config.yaml
dataset: "photos with spoken descriptions (Open Images, Localized Narratives)"
train_examples: 203450
task: "super_resolution"
norm: "batchnorm"
blocks_per_level: 1
residual_init: "scaled_by_depth"
momentum: 0.9
orthogonalizer: "newton_schulz_5"
Rows from block 3, named by matrix and row number. Rows with one number belong to one channel. Each number is 128 + 24 x the weight over the matrix's rms, rounded and kept within 0 to 255. All counts start at 0. Numbers have three digits each.
# convs0: first 3x3 conv (model.mid.0.convs.0.weight, 128x128x3x3), inputs 110-119, a 3x3 kernel for each
# convs1: second 3x3 conv (model.mid.0.convs.1.weight, 128x128x3x3, transposed), outputs 110-119, a 3x3 kernel for each
convs0.33:077166227134173191139119090123153158134212152143158092197169104153117103154112090073072171090116117125122082099099121131132102119146110183107136122102128145087125199118142143111074169101104136104150117078147114086128197148118140127116142078112129111119120142149171168146
convs1.33:175139141146111166151139172098136098114090125117105144139131111133146101095118100140094120116122129104111131111117114129137103123121101152106129150103129121097125150122141157104113123097099098117122164139134164139133130150103153156106127125119149121119109132137158156162
convs0.34:115136124114127119134134123120121138124120140133123131159155132129128135136133133111119130118116112138103098115132138125140133128117123161144136120117125147133135161156138140137125141142117140124146123129133126129122158141147131134140140138131116114117122121117130130133
convs1.34:147130122128116117138126126114131113131135126104134139138134132130140120133113128139138141131127137130140125140134136121123116136134114137147128121116111138133130144144130135118116115116116150133119136130138101119131147126138133124133127134126132149130119140122128121122
convs0.35:132138118171138117129113096106118079091125079113125097096148127129098140146111141104123104177088148217133115148168094133137115164117133101111116152118123125155090123134100120119134123124125133160107138112135151089181130115130128140137136133119133127145123150139107099116
convs1.35:114142129117139107124148144073152080112177141065086142160142108128160134175153133138176118142114126155127048140153169113151156142147102109095145112088106117090094135063102170108136155099185168125185173102136186103155121111116131079096105097111104115151141110133167123150
convs0.36:131096072138114069101137100177167159164128141154122148177156138159138132168144147122108112135098073138092075114124121130117144122144176138128162126120139128105122111122139110091121114119089123122123143113103149195223153119098159143157127105133155158144142100168124122140
convs1.36:099101149145107110114116130135128101111084102111105135112114157152154161122143111118125117145152145158145143102134077128136068132097137117143120088154121150151116133149109120128153077082121048121121102166112102128105110130139114125128106118120132174091163212130123132097
convs0.37:133129127128142133112127131128120104143151129115133121158130124107121135135126125145131127140137123127110118142122121140125127120118111139138128117149149137145130173171156150156130156155156127125169135151141145152160162148147123133132133118131117118087116105111114126129
convs1.37:149147131118109132124110110098135135103118123110127116153134150162128125137138121158141127133125125114126120143129122133130132104150123140142128107116127134133126152138119126132135139100114131145132130142122126127116147141141109101110099110136141153148138145128140129135
convs0.38:116054083130104100149157123076088101074140129126117105136118153108135119092116126137124109140098080143155106140109142133162158127139101112095122136151143148153094118145143135139126131140118129118083141120103083099099115138152118134143129136162120101135086114146148147130
convs1.38:106112163087147151128166130107115109125155110142152109091116127110118133170141164152123148180126142138140157129111118120115130150157131141133108134138136123142142134133140145115128120131136092093093085091067099095076120147131098153120111154136115119130125126122132155138
convs0.39:127117159161185123134188144120151153135103135160126103092176100124139136065105138143124131153187204098158142127128106110133155140112088101141083129158095089118096091109113096116118112127166131102171157146171144112144093120101143148121111138132135126119113148107152158113
convs1.39:129136107080144112092135109128123102110134129116139151108127119112133109146121135142099100103098131141108116084103149114121112118131081135151109151126123133117142105118133130123118099112144167132173145120182130108140125145134129110138201173116142114148137117103094123159
convs0.40:134097086127090073117120071167111114134088089109105082143135171144170128093144144080063043086101079086116087112104143157177128127142125134138123094111127133131117120140133085115097113126111111114158159180202140146087134137156142142133150162123148119138158136156141129163
convs1.40:128105095132114086105120117128161088115114064132123077113124128183156098141119114129105130114084108138154133127136176141159160140123095165154148132118083120169121185183129207180150139091110146099104114078111087109105106105080090078021088135110080118065089162126101112125
convs0.41:136145163117140160117122095142143147117124111114120098124117120136118104124106113124084097108132130089103121126121067073059080110093088150150156143126149128132136143137127109137125115118128171109102132091118149154119133123121131113134135120112137105109138159125148130137
convs1.41:139105110113138133107116138106162119167157126153121122142159163152139124071124150089120157151188151168207144148099088163158126181170137179128142158140148191177177149159137162140123160110100109089086130102112147100121157129089097093098124144129144110122129120119153128131
convs0.42:087128079055090089095096082107105122126096135160121130132177167096128111083103162138090128132124166109100123083102142117126197139153118158141102102115078104187150129195136127143145064111135127181177124175132103118143156165168148130137118145128122098120125120153141099155
convs1.42:145165138117119141112129130108141160133169154132141148114112120133132114143112125098151094112118120129119141119126135111121150144159133140139138132135106132123115114101143131105136127098116105115144094084110093079079131137133133136142146129117125133142110115121126131154
convs0.43:127139105166099149163112234142154122138168141092091111132117081120106090077123079125186124149125090118100120115072099164123111131120102162160121125150126112118109146134128120116117113130136104107084086147071119161151152139127125127107117123114145146128120106090113082091
convs1.43:081141076114132084108139125151097133120090106121086113103138153139119131110105154125130097132070097121049097105126116154145132107165165111079099097132102157132089169123147142147109144133108089088121155162149154161159142123140132132134162115121160152126148144169086041136
convs0.44:173130129142091149114094186147110115131086135078159170110132142092111147093089140119114131113104127080119140136104116151136119138118150127137086118153127075116102137121155127081146132111138130102127073108103116106099096117119134152118135143115166169132147140164150125117
convs1.44:133146128133115108127150126180117177148137186174174110104132130100124137112128117104099120109136115110102107136128097155094118119102165094146099108150120100107113112116080107153124119128092137136095161129111142118162119141147118117125128139150075143117076148125077152130
convs0.45:165117122173143168168135160123109096113117072112119114136147135118113123142102131088069081121124098161155155134118112120127075123102094078084101082131114086153146110135144113118129171171152166159151117146080118123128133135114115131119132123112130134090134130094093083108
convs1.45:122100123131123102143149146144133144166126194135140137129140108098161113125108104116183160124159132099146111165174119106111146131122117134159105101119074135105103134167155131145156134145163151133131130068113162102127109093114108097114139121098113171150176186122169182151
convs0.46:122104185106122115123145126157117122161145102147120127127114141141154129110145113120127117095100103160116103139135097111102137143146107096135114115137108136140135117123138173145157107107113193129117107122148157167110138128111128124121115154135123077079164137131145106119
convs1.46:164142121134167188071140132130104139140129142142156157131105126130095104123153117124115093126156131112101136102093103094111079088093070130138127134123085144161138103126099099084098131124110158126113144112126175090092167176138126135157119130186153153137106108126152119133
convs0.47:159118141135165161097123129118155148104120107086104121154135151151128107120116124148133131132174172112149130141143141124154119111148143134143134108118105138145137160150155120112119141126117149161112148156103120121068177133137135134129135131139134110140150135153104133139
convs1.47:139109166125107132091115121114127138127101122109140109114125147133109118173139121144103122130111133132126129111086095079095143112126112145148144106135149136137158151110118135130102115111103143140131166154141122147113148154141096128111094125126128113093126153104135129125
convs0.48:131118120110128124063137128116128059131157104110138121136148117135135126113093091141089132158141174178085184100118119116108096108085144124112111128114140150148126124123113117150111130141133120081116148080136151126108135135136126132134131119142110071152127130145061086143
convs1.48:132133161196201144174160081107130109098112100154107133108160163139158150194191126162112164159058117158097079112110115125141147169170172081018087136024138146072083168173180154147121167113142141175199170157175183155180148161112184128143155124082124084118088127131046132170
convs0.49:159117119139110092127094106156140117149124145157132138166095128152115129143152118112161136137136152098113144148115150128132122129120099113110146098126120113121099131155122131151135149132119137141134091149109128129128135157128125162122144138131118118153125107139123116130
convs1.49:134149132134123108132145087118109123089146126107143119134102116137117154136125130133138138129126122148126128148126110127142130110164135140139106105129136124132131153135153125120126134117137153134132146119142157150140140127124125112128105135165176127127114134132121140114
convs0.50:149114122128112106112124129124119136132145123132165142134133131143122137116141118140154141146157141107111101153139122136139143138131152139126120124129159124115138150155120116141130127111131165110122139154126139156154136137123108112119116134125126092127146127139130127116
convs1.50:134145123122101119130141102138118113118126108130142144134105142137130131120137141128121131117117137128104125150143136143149138122127125143126117128126126132113124131124133123109111138117100113125137127149145120120123135123114112100126117130124141122142126125138141133118
convs0.51:105143172114108137117087117144121104134090150135057164142128111116118115109127139111169188080135165125100168115090154081131148110150138117153157113125163125124123124123131133102150133129169114187172120129084097135117123139120132113143111124146152164159135171161152170133
convs1.51:158129124137119128145132106135167147166167105204121097143093152123092169085116126107183140137175121218195123133136126154136139184169121114136117109156114099172141128159176081130184084082129119094117129103116103148133088102085117129055123145113103134091094121129087055107
convs0.52:141242131127181164134100119123186138157123159167143158097125142123125154144112143131161105129181106119153115137136111108075094104108134133129113164122106128127117132099094124138114133154143157119111095129143120093099128117124137126139124097121144103162130108154119147145
convs1.52:097177121104089100134088128120119129119156085100128094142129127103097166114133144187150108167127148159075112120128144098129136101148105116161166117149131105099129139141129166143120116123106100152157115125137138170143131128130098067123168116074159148148137133096123135149
convs0.53:113117123121111068131106086092128118106127073097135121123092129212158143096071121188138132130110121066075136114124123126085135108115132159067111128115126120062143134098169133118143121085103127086105148104061160138096137113152200138162166102131172146126151150142121144185
convs1.53:116131113129128115122130130106145119132134118114139131132130110140117113126135133096090108126128130132131124138155148151157162141150123100113134137138123131139120161135113173161141158119142125106092103120114115136135131137134131126130136134146125128125105103096136107105
convs0.54:137132093122195146126164170126183148158180152168150123212159144114120127155152154106029089147073141132149130123150171112108105116062103099105117079127132128097104180116103107101088111107101170090111093109147122153187168159152110121143132140128101163112141211205127143189
convs1.54:148107112143117115120108104118118090102123090105148095083095103124108127113088078126112144150117100165144108124131130139114121128118101119133113122156124113131140106094092086096115103107150110119116112122144117119134114141123138130122150146130104140111091097116138121105
convs0.55:155065113114104130093219099157178121143177128116200145133129116141117128121122133167041105121081150101198139140153133131090109117098119153157139141137129128123114128118127148156136129132131118103107143102115100089140122141129135107145145129129185158114116130140110114135
convs1.55:096060149116133079107163051145162092115140065141220024077127162065086119073092096157108193132153098079187089151158070160167082126126183143131136126172144091120140104099057079085043112178124085132129100138100184147177141192121137178145132198115132194224090136144154147059
convs0.56:145118108165146137160124131127152157130133122114161164140126138160130116128117106145057123126103135141146122110138190112128132114157128127122145089112129093102116143125129138114122141136103131130148141148130134146119149137123140132125103138129152119118147133121137127139
convs1.56:117143135124150089127138091121123169113133132081124158130152156152137122147112130093119113125146125138139117160117121136097131088119126159165137113135131156131142170139128085109063108122119177141121145148102137142143146141117091108127098115120157118083171117092155131092
convs0.57:168165133162102109145121112151107142177125148104135145140106117167118140161099093143084134121045087113139157117104138098120158140144167138112125148107122070072100155094100154108144130126123145108098125140214170026089155085125145115145127118161121132144124090117147142121
convs1.57:120138092116136113121104100139125138123138108112141102147125095138127107125135119135125133126156141097156163167163173196179174127144181113130143120136143121115132117105129153130134151125132129124134136146175140119129128090095117107106117129114128109118116089112165123117
convs0.58:100113111118137141104123116139140075160169146173133097091166156133188126104123121180176120110120095100084092142149164153130129100084098131099078159101107111098054137138105172160140141112092137156129186160104208163153104140121139137130133134141173144084158143136120108144
convs1.58:113135156132148138113163136140127133130123138152134139130132116131104124124125141132124128132106137101112124110115130133157141127144122111104137090112127109115099089074101085087099131107105166144125157135151166153145097121131122109139159139168105106116079075120113101127
convs0.59:134065172151139130162105067100079166086071162118114145182129086160139103127140124110044147124078161121140147165115097164109122128137161148121099107104093116151139139174099148175092170147058110170105150149089141100095148174124123094094117129116089160152097107141096138135
convs1.59:170165140155143162144160141108140124135105124160117166119119138130133121150116106122153133104135119111114111102115119131112097124115122149138143131113134091089126139120140144105120141093104154152142132134154134136155108119101115125106142122128125095112116134139102136148
convs0.60:098115121166136164174140136129084071095111110147104140158149122151134103125131130102111112146099152160100123093101152135153137133163150144111154127090135121104138165143139114122112136106111142102141111084106142114167126135121123156131117132144117099107161154144148123146
convs1.60:116129133125119160112136142120115114133123139132155156108152143119111135135103122131163103138165091115138128115102142094095152106089137173135108105138103117157131156118116145139112108126127134158125171162128130138121165163145077101125102144129139096089135125133171106128
convs0.61:132116117123131145108108138156143128136121185141125137113119120130130139122143107147122148130123154100110167104122120133157128092128075143152103102128168162153142164181114150157117186203140143140100112127148127089085104119089113161116082127083141162125109124140074164147
convs1.61:142134146158127118147111088115097135110095114166098167137119146124123120149158128130147114156153125119127134104087103133093109128101116117110126089121166111123144160133130147137145119134165122145168147128137103090126127133110121140145135152158109080110095090076079083086
convs0.62:094146126142097158203135119171187160182109112137055066096112139176147146117129144112073114128087124136111134074111129142114129172158128065066098110092098113132114134134114134143122128117118135128120114145206130158100110100133109122123139133140158073150126130095128149126
convs1.62:113142076115162127089133130128191102136139119150148211193162175102123092102140145067139078108125117090126086102163164108086140178131131147157115138175087106153122138136152127125087141123183169156219138153186138171109080068083058085105140161167161130113140154131135190110
convs0.63:151147139148137137118103098136139133088066059071052076128139134110125149132136121113103093133108086111075091112057075110044022073054044124115102121150097112137107110118125110127138128158143143132136130127147131113130139123139143125127155131119125133119119111120128100139
convs1.63:137122101170174132123141132147155125163164125147143143126118136099116154072102139110128099142086047123080063103129118139101107154157134134136121147146110172178165167152130154157113152137122074072087105088063126147105139167159160180159156209174136119097093102108088112126
convs0.64:131093132141135171114109123116177142170154147156133112078133133136107106106144156138125167127124146147119151145114128144112083113113115121127115126117117129112155134152148112157159108120123146121108145122133124144136121120123114113124131132131146125120129097101136137092
convs1.64:124073090160129118107071061087082120111063114147065171094130167152160128134171124116123174120088096118079097139116139088079137101070130102141164154132164164154178119160157140135154164121143104137140097163085050151074085136155124192167106137106148131086138183170111126149
convs0.65:158116113141105111110140130175157129130099146113076104153147145130111161076135119082081081070094076082119088143131120119160095132146100127190187136179107110128105121171136112119112134153145077110131166109094091127143118113134158179141129161134119149102088129143088172139
convs1.65:131116140124137155121187144152165119115148127147136133113114144097132156114120133119128110162133130135132114135120104145124100151160135137127138108124096121120113104091130146115136130075110092070108118131132148178147106123090124150113111144124108122130089111158106125126
convs0.66:122134226125115141150087107117133203201179144152121086189112133168104104124161162152103224116169169145173094132128112139100151093165166134146128080096114092098126156108151107104120151134143148182146112134094093150128186114124121105092128130116155138143153114112172119119
convs1.66:138126099136137109109149130092092058083107059085148135129112106125141094115142096139157140103160140077138139162170148145155116158107090095150131117121131127128140167131134163104135140121155126145102135126096148124097139108126147142122143144112106116097125124107139128118
convs0.67:128123095139121111117133119148134129120103100136128125135141136130102126116148133141132127139169120141108103114130107122157152141115143143140150143132128159137132142109130090105134131131108145154184133117126130098172170132140130109121134137133119131112139131115131132131
convs1.67:119139152113121124132121128084124127128128133104118119131115129135126136154124136121151114129131122131150103141138119112098116132126120135141097135152117131154131153156141154114138132151132131151098149130099110121093143129124127142107124131114153139101141135124125117127
convs0.68:107109125145113125118127121101105175148137074094158124111119149122114148124137138107081133176131071118168123118117135109136078129107117135143140152151124121116136127161132136128112124159135105089108138087117123121068128126135128137123118134104097118127160122088158133125
convs1.68:117106137155116076086181158142174149073104098102166057125124126099114068167085061111166153092096143030160136142172157178150180119154177176134077123145107105158133143107117165161112073092128166120114228115145130180152126122162092097176101169118153113076156107085191171096
convs0.69:111175113102131114101129111157147103136129134100095113126120089173148136118127143125114107131134134133110119113163148151164169125150118113111140124126187124153182120113110124141129119156156131102108138121094173159118126141123128140159134106139120140128127144167106122145
convs1.69:153141099136099074120117113098111141136149132126125137107157135135137095153118086131107088116123129143149138145083124124114169092091139096091097131149152144137147117080118120099120119130107098099086093107078076126107113144171107153160152189166112059065110075043139105118
convs0.70:108125125129122114138131152124143116115135145141139157170151131126131130123113140125109132131115133112124137144131126124141119133147132155139133135133129126114131140143156126116127139126139127134127121136130119133127166156144131136139122121128130106120124122118123116117
convs1.70:152120111132097126130115118107117135124140132125128135140158137143128106134119118139136135115142124128116117129132139134131127138153114126139118118123113132131116149118150122110139125109113136138139134133126116127111141147130117118129108135132124121114119132120127105127
convs0.71:113128128155116128114077121133130142074078110103098123155144143116141162171153096122136155100102141084119116188139121146133123102152166159143086137129111111121097187132126159107119149102086141135074124137113093149146127135110144138109131150115095127182144079086134108114
convs1.71:130115127131111146120108157139131104135094072117109084134087109107100141099099100130121124140151150142126148115142141110133106151140116092130116107122128134114129153138145169164144156179189082074049111073091102091122120147128140145111157174174114124101121133103100096109
convs0.72:164122118151163051142186096072108166095086160079054127141128119134138111148118090161134110136140131134158144090148152137176187157161147092114126065117130058105107135121104108095138110130113155120094124135044080129077116134142119103134150113118120113100145137142152144163
convs1.72:125137171158155129149138127133106108114131104167121128139138133134093139124127129126134102121168130144127105168144122143126136146120159089135139115142148119139126087120103089113117105144126183202170158200176142144157127118125090077118113112130152145109134106129125129102
convs0.73:106136100094077119072103112082138106086105083124154125118129138130116140081097115154135120137120116147120101156144094130111089136147113133119111131112101111092132121117137150127142114118139120082153217137073129148106116139138116124121144152133117156107110103102125134129
convs1.73:111069120149113143115116113099147182109103104095089073073146171139167121178151121136115114123097109117074113095104132102119184105119196117145128117084092155127142206187149191181164146139130158117113157133141178138162140149131150147119144146134141118097138119118100123095
convs0.74:126120131154108130149147140119130116108138120149132152162126139156161102117122127105131144126129150118127126131119107148128118131133140150130122151142112132132151163137153151104128133135121115140138141123094119157160156124140101129135117119127113102108102122108113107115
convs1.74:139127134129117125142144144090097109133116112134122124126136161142131148118112149137137127133121104143135109125140133101140152106135129151137109154133111146129119160112127146134138123126119153142116144112109132100121167156126130116092103123102135124132137147142152136123
convs0.75:110125119107104119125124122133121110134135121128143150157139124137133138125147141110106126120121109119113126119138144115126140118118106134148145149142140130136134140155167128121150144151158135145155124135119109144143139161146149137128139111144146133106111133127120124125
convs1.75:131115122123123129130134132114130128128133124109126126110127130111129132130146123126139130132142136126139126142128132124125120110128107119142129116138113131138138135136151105124140120119127130141140107105135122113135141149132132127134130129129121144138125135144132116127
convs0.76:122211143173224138145188086100121103103135145115144130096123134094135122113136118102156136130224155141136109130167124130190137113148129123117109100114119088104124141100129130109114160112136105135100158155114097091083123123143126107149109096129121125125116143135109155087
convs1.76:134126102108119149104133139142137078148126096143135123140130151100162135091125129142123087118090104094114121155121105108073150120117108110213133107146110133153161078112105054108094086118112138140169146148199148203126128138181098099129075125130202141106133132105108177094
convs0.77:149118122143111137102129128129128133110118129129123156089163157146130136162138141148155108163186115160196113085152098118121109154122134125175126156189106117197082101166140157150163153169127108129196126213135123253107105131106157154120127114111137102103129159118103090134
convs1.77:139103117154111115142135145135137140168148145122092123109093122103105123109111136113145155141117163150118132095146127110140107135156088122133135104143119125101115080093134120116134116113140140106120116077114118134133107115126137100105146131138089125133102128124106155132
convs0.78:114133133112122140108146120104115119106150118122145110145155144120133105153129122109121132110128128100124097135129116131126139126109112142143128123140131126131147152139144130136140150133150139149137125153118139128137165133146125128126130126133111097113126134133132144119
convs1.78:138141138120132136108136127107121127120108146104128149150129134148131123125127132139149127125140143107108120147142118138131114145137106136148110123130128126121123136139143133119133121128117123120129120107125108099114146119127133115120125119133149148146114127127121124123
convs0.79:088100115097109133108083105116142129102108124120154139098088111142149130099104123131152163131161166119144121135158154139134171150130143144177167128127172106142159110151136108118119101102106155121141147151134150133132099141144117126139114117115133115101161137139156131143
convs1.79:156159160133149145121142143143137152165153162137135147114105115119130146140129147106086095120128146133132142099102102117133141141130131119110136146134144147148132111115141131120151149132141126098113119077091126109112146150156158159177177168191109130129102113120121126117
convs0.80:199094108123103157103120177155107084158104134148076102194147141151103135132153144144126177130094140142138135148170104191125136141120134120129130118151139116109107110145140117140126129140126139108098150112162100126191131120127114146145118140113120124171114125158114112127
convs1.80:086104135169143040101144044110173102117159105135159087129115124138111136132132093094171119127150066137167114167168127115161092105120145116132145085142166172154098128097144117087092117111130072109123155141106136134161135168120118158102095165118132142171154159177126060120
convs0.81:138119136126141089074135074142097106090106149096129163127166113115151147167174147167119126191154128141148101117116178134122128190185115170170096143137103139121136178149082129122105129129112125198117123202155156211150139139118124125115131159138092147133082090115151116098
convs1.81:141119116128125164116177139098131108119149128121110149129088104128096129124070124133156130075168148083179164126144150109119116142160116117116120119150103107146132102103129115113130153129118159111145101144122114142109121125126109119138131157124112144145089116149094120152
convs0.82:097142117083146093126169095136114137146115168114076095123119133139121124158160125108138123136138128175150119093117126125143142148096091110134125119123126123118103142117125101110098163110111185170157117123126114131121125117105118115137125121127086069087131090112137141130
convs1.82:125127123138101160118122132158191116149133100108079126134120127102110155092107145126150090122113132080123185109110123127115133102183103175164135145137134099116146177157147218192174181123132076084127119113083084115052119095072107143124105171116115112115137151096139198145
convs0.83:110153115159091081129127133151130114120183186117125104132119144188136092101108111148136139149124109154128146102093111149193137118145120111152139106140168137152095115116143126157159115135124130088124101055090179088100125127124113124112132137110106123143107129166115095091
convs1.83:154103120144118051168088142163141112190167133075116090140158150199152125098149162141185106098127148222161160097170147141154214154175099063120148099103131128153107190154102121102149179140143132190193108126112147123163123153128157131109135110145158191193157186110107089162
convs0.84:160182117146154156109135187103144102103129089099109165177148120142128140132167129127102100134157122138139143144169101150128122145139177172145129167121109177155157140148164136153142131139143134152092100105158164109137132123157129145134177128141145106127157143099131164132
convs1.84:110160146128161130118148081129145133115128120139072098104084140146094125168119094095102131146140136118146130122140105174158141113155153105149160094132118125115102171128130175113108119091116134130101203151122147117104134168107113164164097148124128085149128112124142169146
convs0.85:121164070102098097105100181137155097139137121063106143131128117147164144134162145166164123104146135153110165128106131127072102170125131105152159191180122130185136133122109106129104110103104101105106152083098128072143117121127109135125095121127126111135144130123122131111
convs1.85:102140127155140070163114113122096141147090111142048125108078126188112146142129113037095123112124108145120165123156161131116157108081142079129113143192110148168131165128135185172144155113139131126136145154114042138146128119182151117168138107130128141132134200137122197167
convs0.86:079249110114107103154023121147188087133139103139067152109131119117128112123124124102213146114137144177002137135057136139112131133181138154129138151133126144137141139131106128129128117100133125121082114076115143120132125123131111123123131121126127059157117083128086142113
convs1.86:098157047150140126147075147085116169150071098162000152187110130105132156095130131082142077116066072139010098087062195134064198150200102059112189104107120129127118160165146176171144184114120096115153152146165165228093145140157113140164144182160176129172127149147100154161
convs0.87:097089120111109093122095042120071124123084077125166155186110130123124141171120115161112145140145155104118095149089129108128123136157147156121126161157112110085087144100110183126108118111116105142114234145111255156106123087095177124138131118096154133135125119137128085103
convs1.87:131132117150161124135144155110117103111147119105135097131110095126126148123126121115145138104134138132123154124144125151143164131170161092108116114099102152115146123120139138129132149130147159134119130149155153144154161132127104116119146133152118126124151098124148101127
convs0.88:100081170132100152141123108145136132130133120126101105169131152165123127150085123130133130118150177095138149163071109192065154163110152111104115112137132121133136176171174133145124147126142120146210154104170157097088137128153125119141125100124104127118112113162137132176
convs1.88:142115097140128103130142118112133120116122139115135105134156119129156117115131109146119140153111115147121141141158194142177202156152141123129110129133100084127097166160146174159120145112097139127158150120109142106121108118087137129083103092099131127126144137150146102184
convs0.89:161177112159145145129179122162142148155147139070196187135101099105110138123105120136104135106130099136212155134077156106088129133181151106107115114145095141163105123135117157119115111115129119125148107116160089090097145108128145127099138141125095100132104100100110161147
convs1.89:086146107153200107118158078162203175103134145089231067132124104088104124164162170106109171162163129104182179118124174164194107105175126177116144119101161128140132142142158158132092091108070152153127131171152082137126163110065126146093102134094115116126128141169173121091
convs0.90:134116143129134131107110092128127149101112107095118094108139121108116117131141118110094105130134137162117156140142079128151091128117121098123151109126158100138115122142146109123141123134148152157128136130111138117114131134116132111121123129130147107100134120123130120106
convs1.90:120098112118072090096096117135150132156138134144105112160115126158132107141122107145162180189184165175193103166148137184150082179128087138153156093116094101145098137100108153103129153079158109115170122043081103035051107114110128063076121089102144161155112179150160189160
convs0.91:115089169111136127106115128120134144088084092152105131098120100126128125105111133121084138121130133089109105119117115131120099096107113126150120130167141133123096129147126128103123116119116154143160129156181071130205141139140128102110111109106109130119113116139117115091
convs1.91:137089135141163174140141083104126086152151089151143116128143155148151138136107146136124101176157113200197131127122098111092135109132116148142085113149110142179124143216240128194191121172168129130171118143155135140110169142145142137079113144076144149143165155153094074075
convs0.92:122135121166117166154130193172107153157138167145158167116131119104121133108120107099082093114112118097098137115092133115071108112085102114146150128109105137087098122144137118100099139110137118102082092081075108087107125094126109137144121117111091108128115098146117107156
convs1.92:078124129094192116151159092180130159177210218187172152161137122046089122116082110100204144121156080093132059154117144141116090114126092137138118108160130096153122158160126191182111163160104139157126095103093110127118178171132139146156162159132083108127073107125080110123
convs0.93:114119125110122123131108121143109123111116123122162150130124148135143160163158143140094079131134121137134121126084132089110158107130170132148108139148152139125128123132104127137095126131098126089133162137242191120135127131122132133119133144117118099102128120106073118117
convs1.93:132139159152202192147128174090059236051134174059104142150145111095113093183127102125090129120172189109216106067147158090144150161147124146160101120139104096130068130141153168120157090116113123150169164109154157134142126150067121094022128138092140142180150075116182121126
convs0.94:097133127097138146100120133134093118125094113115146105131122111135144124122123110128130115094172097148149126099140150141143142131119106107153107116125101125115133142115125117113117143127113089106157071130148134154100143143135149125120121103111119104120116126158123137140
convs1.94:127120129141116139123098137101123114120117105129175120147143141147136140122142128179131118149135128151137144132104127118110127104154132110139097140153130142149135151127142125122100125152123140108146150130136119137119156135110140104115109130144145104120131138120126130087
convs0.95:127105148121128114151139142131130133111140165144113143162117125132108139138126135119101110117124115135119121130141132126137128136134125151132128097124121134134139157146156109113140139122126126125128123126138110120151159140153121132118128117141108134116132135117110127111
convs1.95:136131159117116142117160126101131121135143129116141145135143136131144137125126117153153123134135130137138123138129126135112128127113112152157128122140125148174127163145152132130137121135111137140101140128124104091103173137124136125130112127113141159137135132134160139123
convs0.96:108102127115172125127169130157131129128142111094106120111146130137153125124143120108132114126095100088081069145149114120140127129144139103146130120157152117182102151132126144144132130101092090119103112083134119179157120152113143153123104150143139166144106155121125142065
convs1.96:115095134135132152100103152171159151149101149164115138107157188097100132107106130164158122158135098147096078108115112150199108151229116107142111127164140160155144116159106124136103143111104110046086168161117174184164157204152067168134096210189125161142113135132104081117
convs0.97:110113096119146127137129122109136099162128092145141133125142135133121136139152130112130137168119087142178121134109093187104125129116096137132120146136122123087104131113130129115116143147147141087124134119147149132082131117093127129126101106108135129136129101123132072124
convs1.97:125088094129102102127151168100162154125165114138132064111094112126116110111111148141145114100146095046123143121165172115192188085174141143131058111122074110126097172117166183160160205167174150136157150190159129170137120137149124061126113103117106118098109114109153106133
convs0.98:089112133163120105184157187121147192182190179203155152142121137163124134130112122083160163098112071173129118092170129118175117150132059170183186169180137080112082180160129121128115043106093096089119103117122116095164167168144169163103117135125130147150173146180149154141
convs1.98:147124105121084107099099098126119147111118138148150122118128129123097108147115118118134097123131102127127114141125129129115122128105122156141116148171118087131140134114119100106098109122116088110104090104112122100111127114110137133145128112103133105099099095092102120112
convs0.99:098139128132112117137129179134106132103139169123115142118127152120162130144118102130119151103106185106110212113109132122148130165164160104098088098114108112162156105127143102123126164155134098060083084117165138146139134117121147131138155116128148100117147111143111106183
convs1.99:148122134153101130165129156105075099128109136115119087156131093087135085091125120103168135077151203172191132131132110067103166124163163107137144160104115128107088136157124136093165112155173145140131125100112182145118121143107163126079154176089159185207134132147111169163
convs0.100:134112115113114109125122108130110109118110117128111133141121148136114119114138155117127125118115121127124121119113122099114135125108127139142132116123120122128147150152158141131147146128144143142129146130144134150133161156158150141137140143143119097123141119115128118132
convs1.100:144131130118118113135131123119120128113136139116125144130118125129105125127125122145142121127142130127136123139136122132129125125129114130139105126139122132134143144136147120117133120115123114123127116122124125125126148110126118112149111126117117136139136137128148134130
convs0.101:136132111125140119120126115141130115133100103133110141155158151148141139130145148129126113122130126120111103123144104125146142123115133142148143128125151137137145166165164136140154152137140125153116132127133127128132170159171139151146143147145117115118109127120122124138
convs1.101:139126125109115134139126118117129121137143115113115126129136129124104104126103125131133143118121133131122126124131117112128121119127109114136119109114123141129133131132132111111120109103129132120112132127115117115125143125138134133128126118108126147142106122138134130132
convs0.102:119132126119132128107118131102122130127130127135115120154136129136120132142113133138116112137129108136118124113146121119128142109119117149146134140144141131132117179172169160131144156122145116144134126133128134119132157159144143131141134119123114119101120132119121153112
convs1.102:132119120119125105134130106107112106124121107110137127123142126111117131132117132127140134119133122121125133144127120122127125119134116142156132106127118128131132143141137117137126114104109128132112128121112132122121147126141132136131112135110128136138128106139133118142
convs0.103:122129110129129126120118148123130108138122138128125123160158131145135144134129138134128124150124150127137135137115123143145138112142137155144142128132129110124134164148145141125133169122131136130120152149106150137119166161147138127149141120141107129106134125130113117122
convs1.103:128137131131109115130136111100124123120146116120144120134136136124114085132115132121122113127124099123118105160119133138117126105130112133131122104116103132123130144124130121129134126138123134139124143142152126122135141130116120120121112115137121130133120131136139135117
convs0.104:118142112159088113199105109084159128119150141180130118130137141142170138147152135156125120124127108144125112119142148111128118091125110121151148159159147151123139093139110154171168137132137052156110099103166043189149114136141131151156138130143158155149140163111108163118
convs1.104:121096114152121143142147148113135132129129136130089141131123129130148146121147135141097118131124146115147130153148163151128122157064085112117145138133152121138150087128105118120097148104125101136122091149124124139110092130115103124116105140148118095154107101106091119078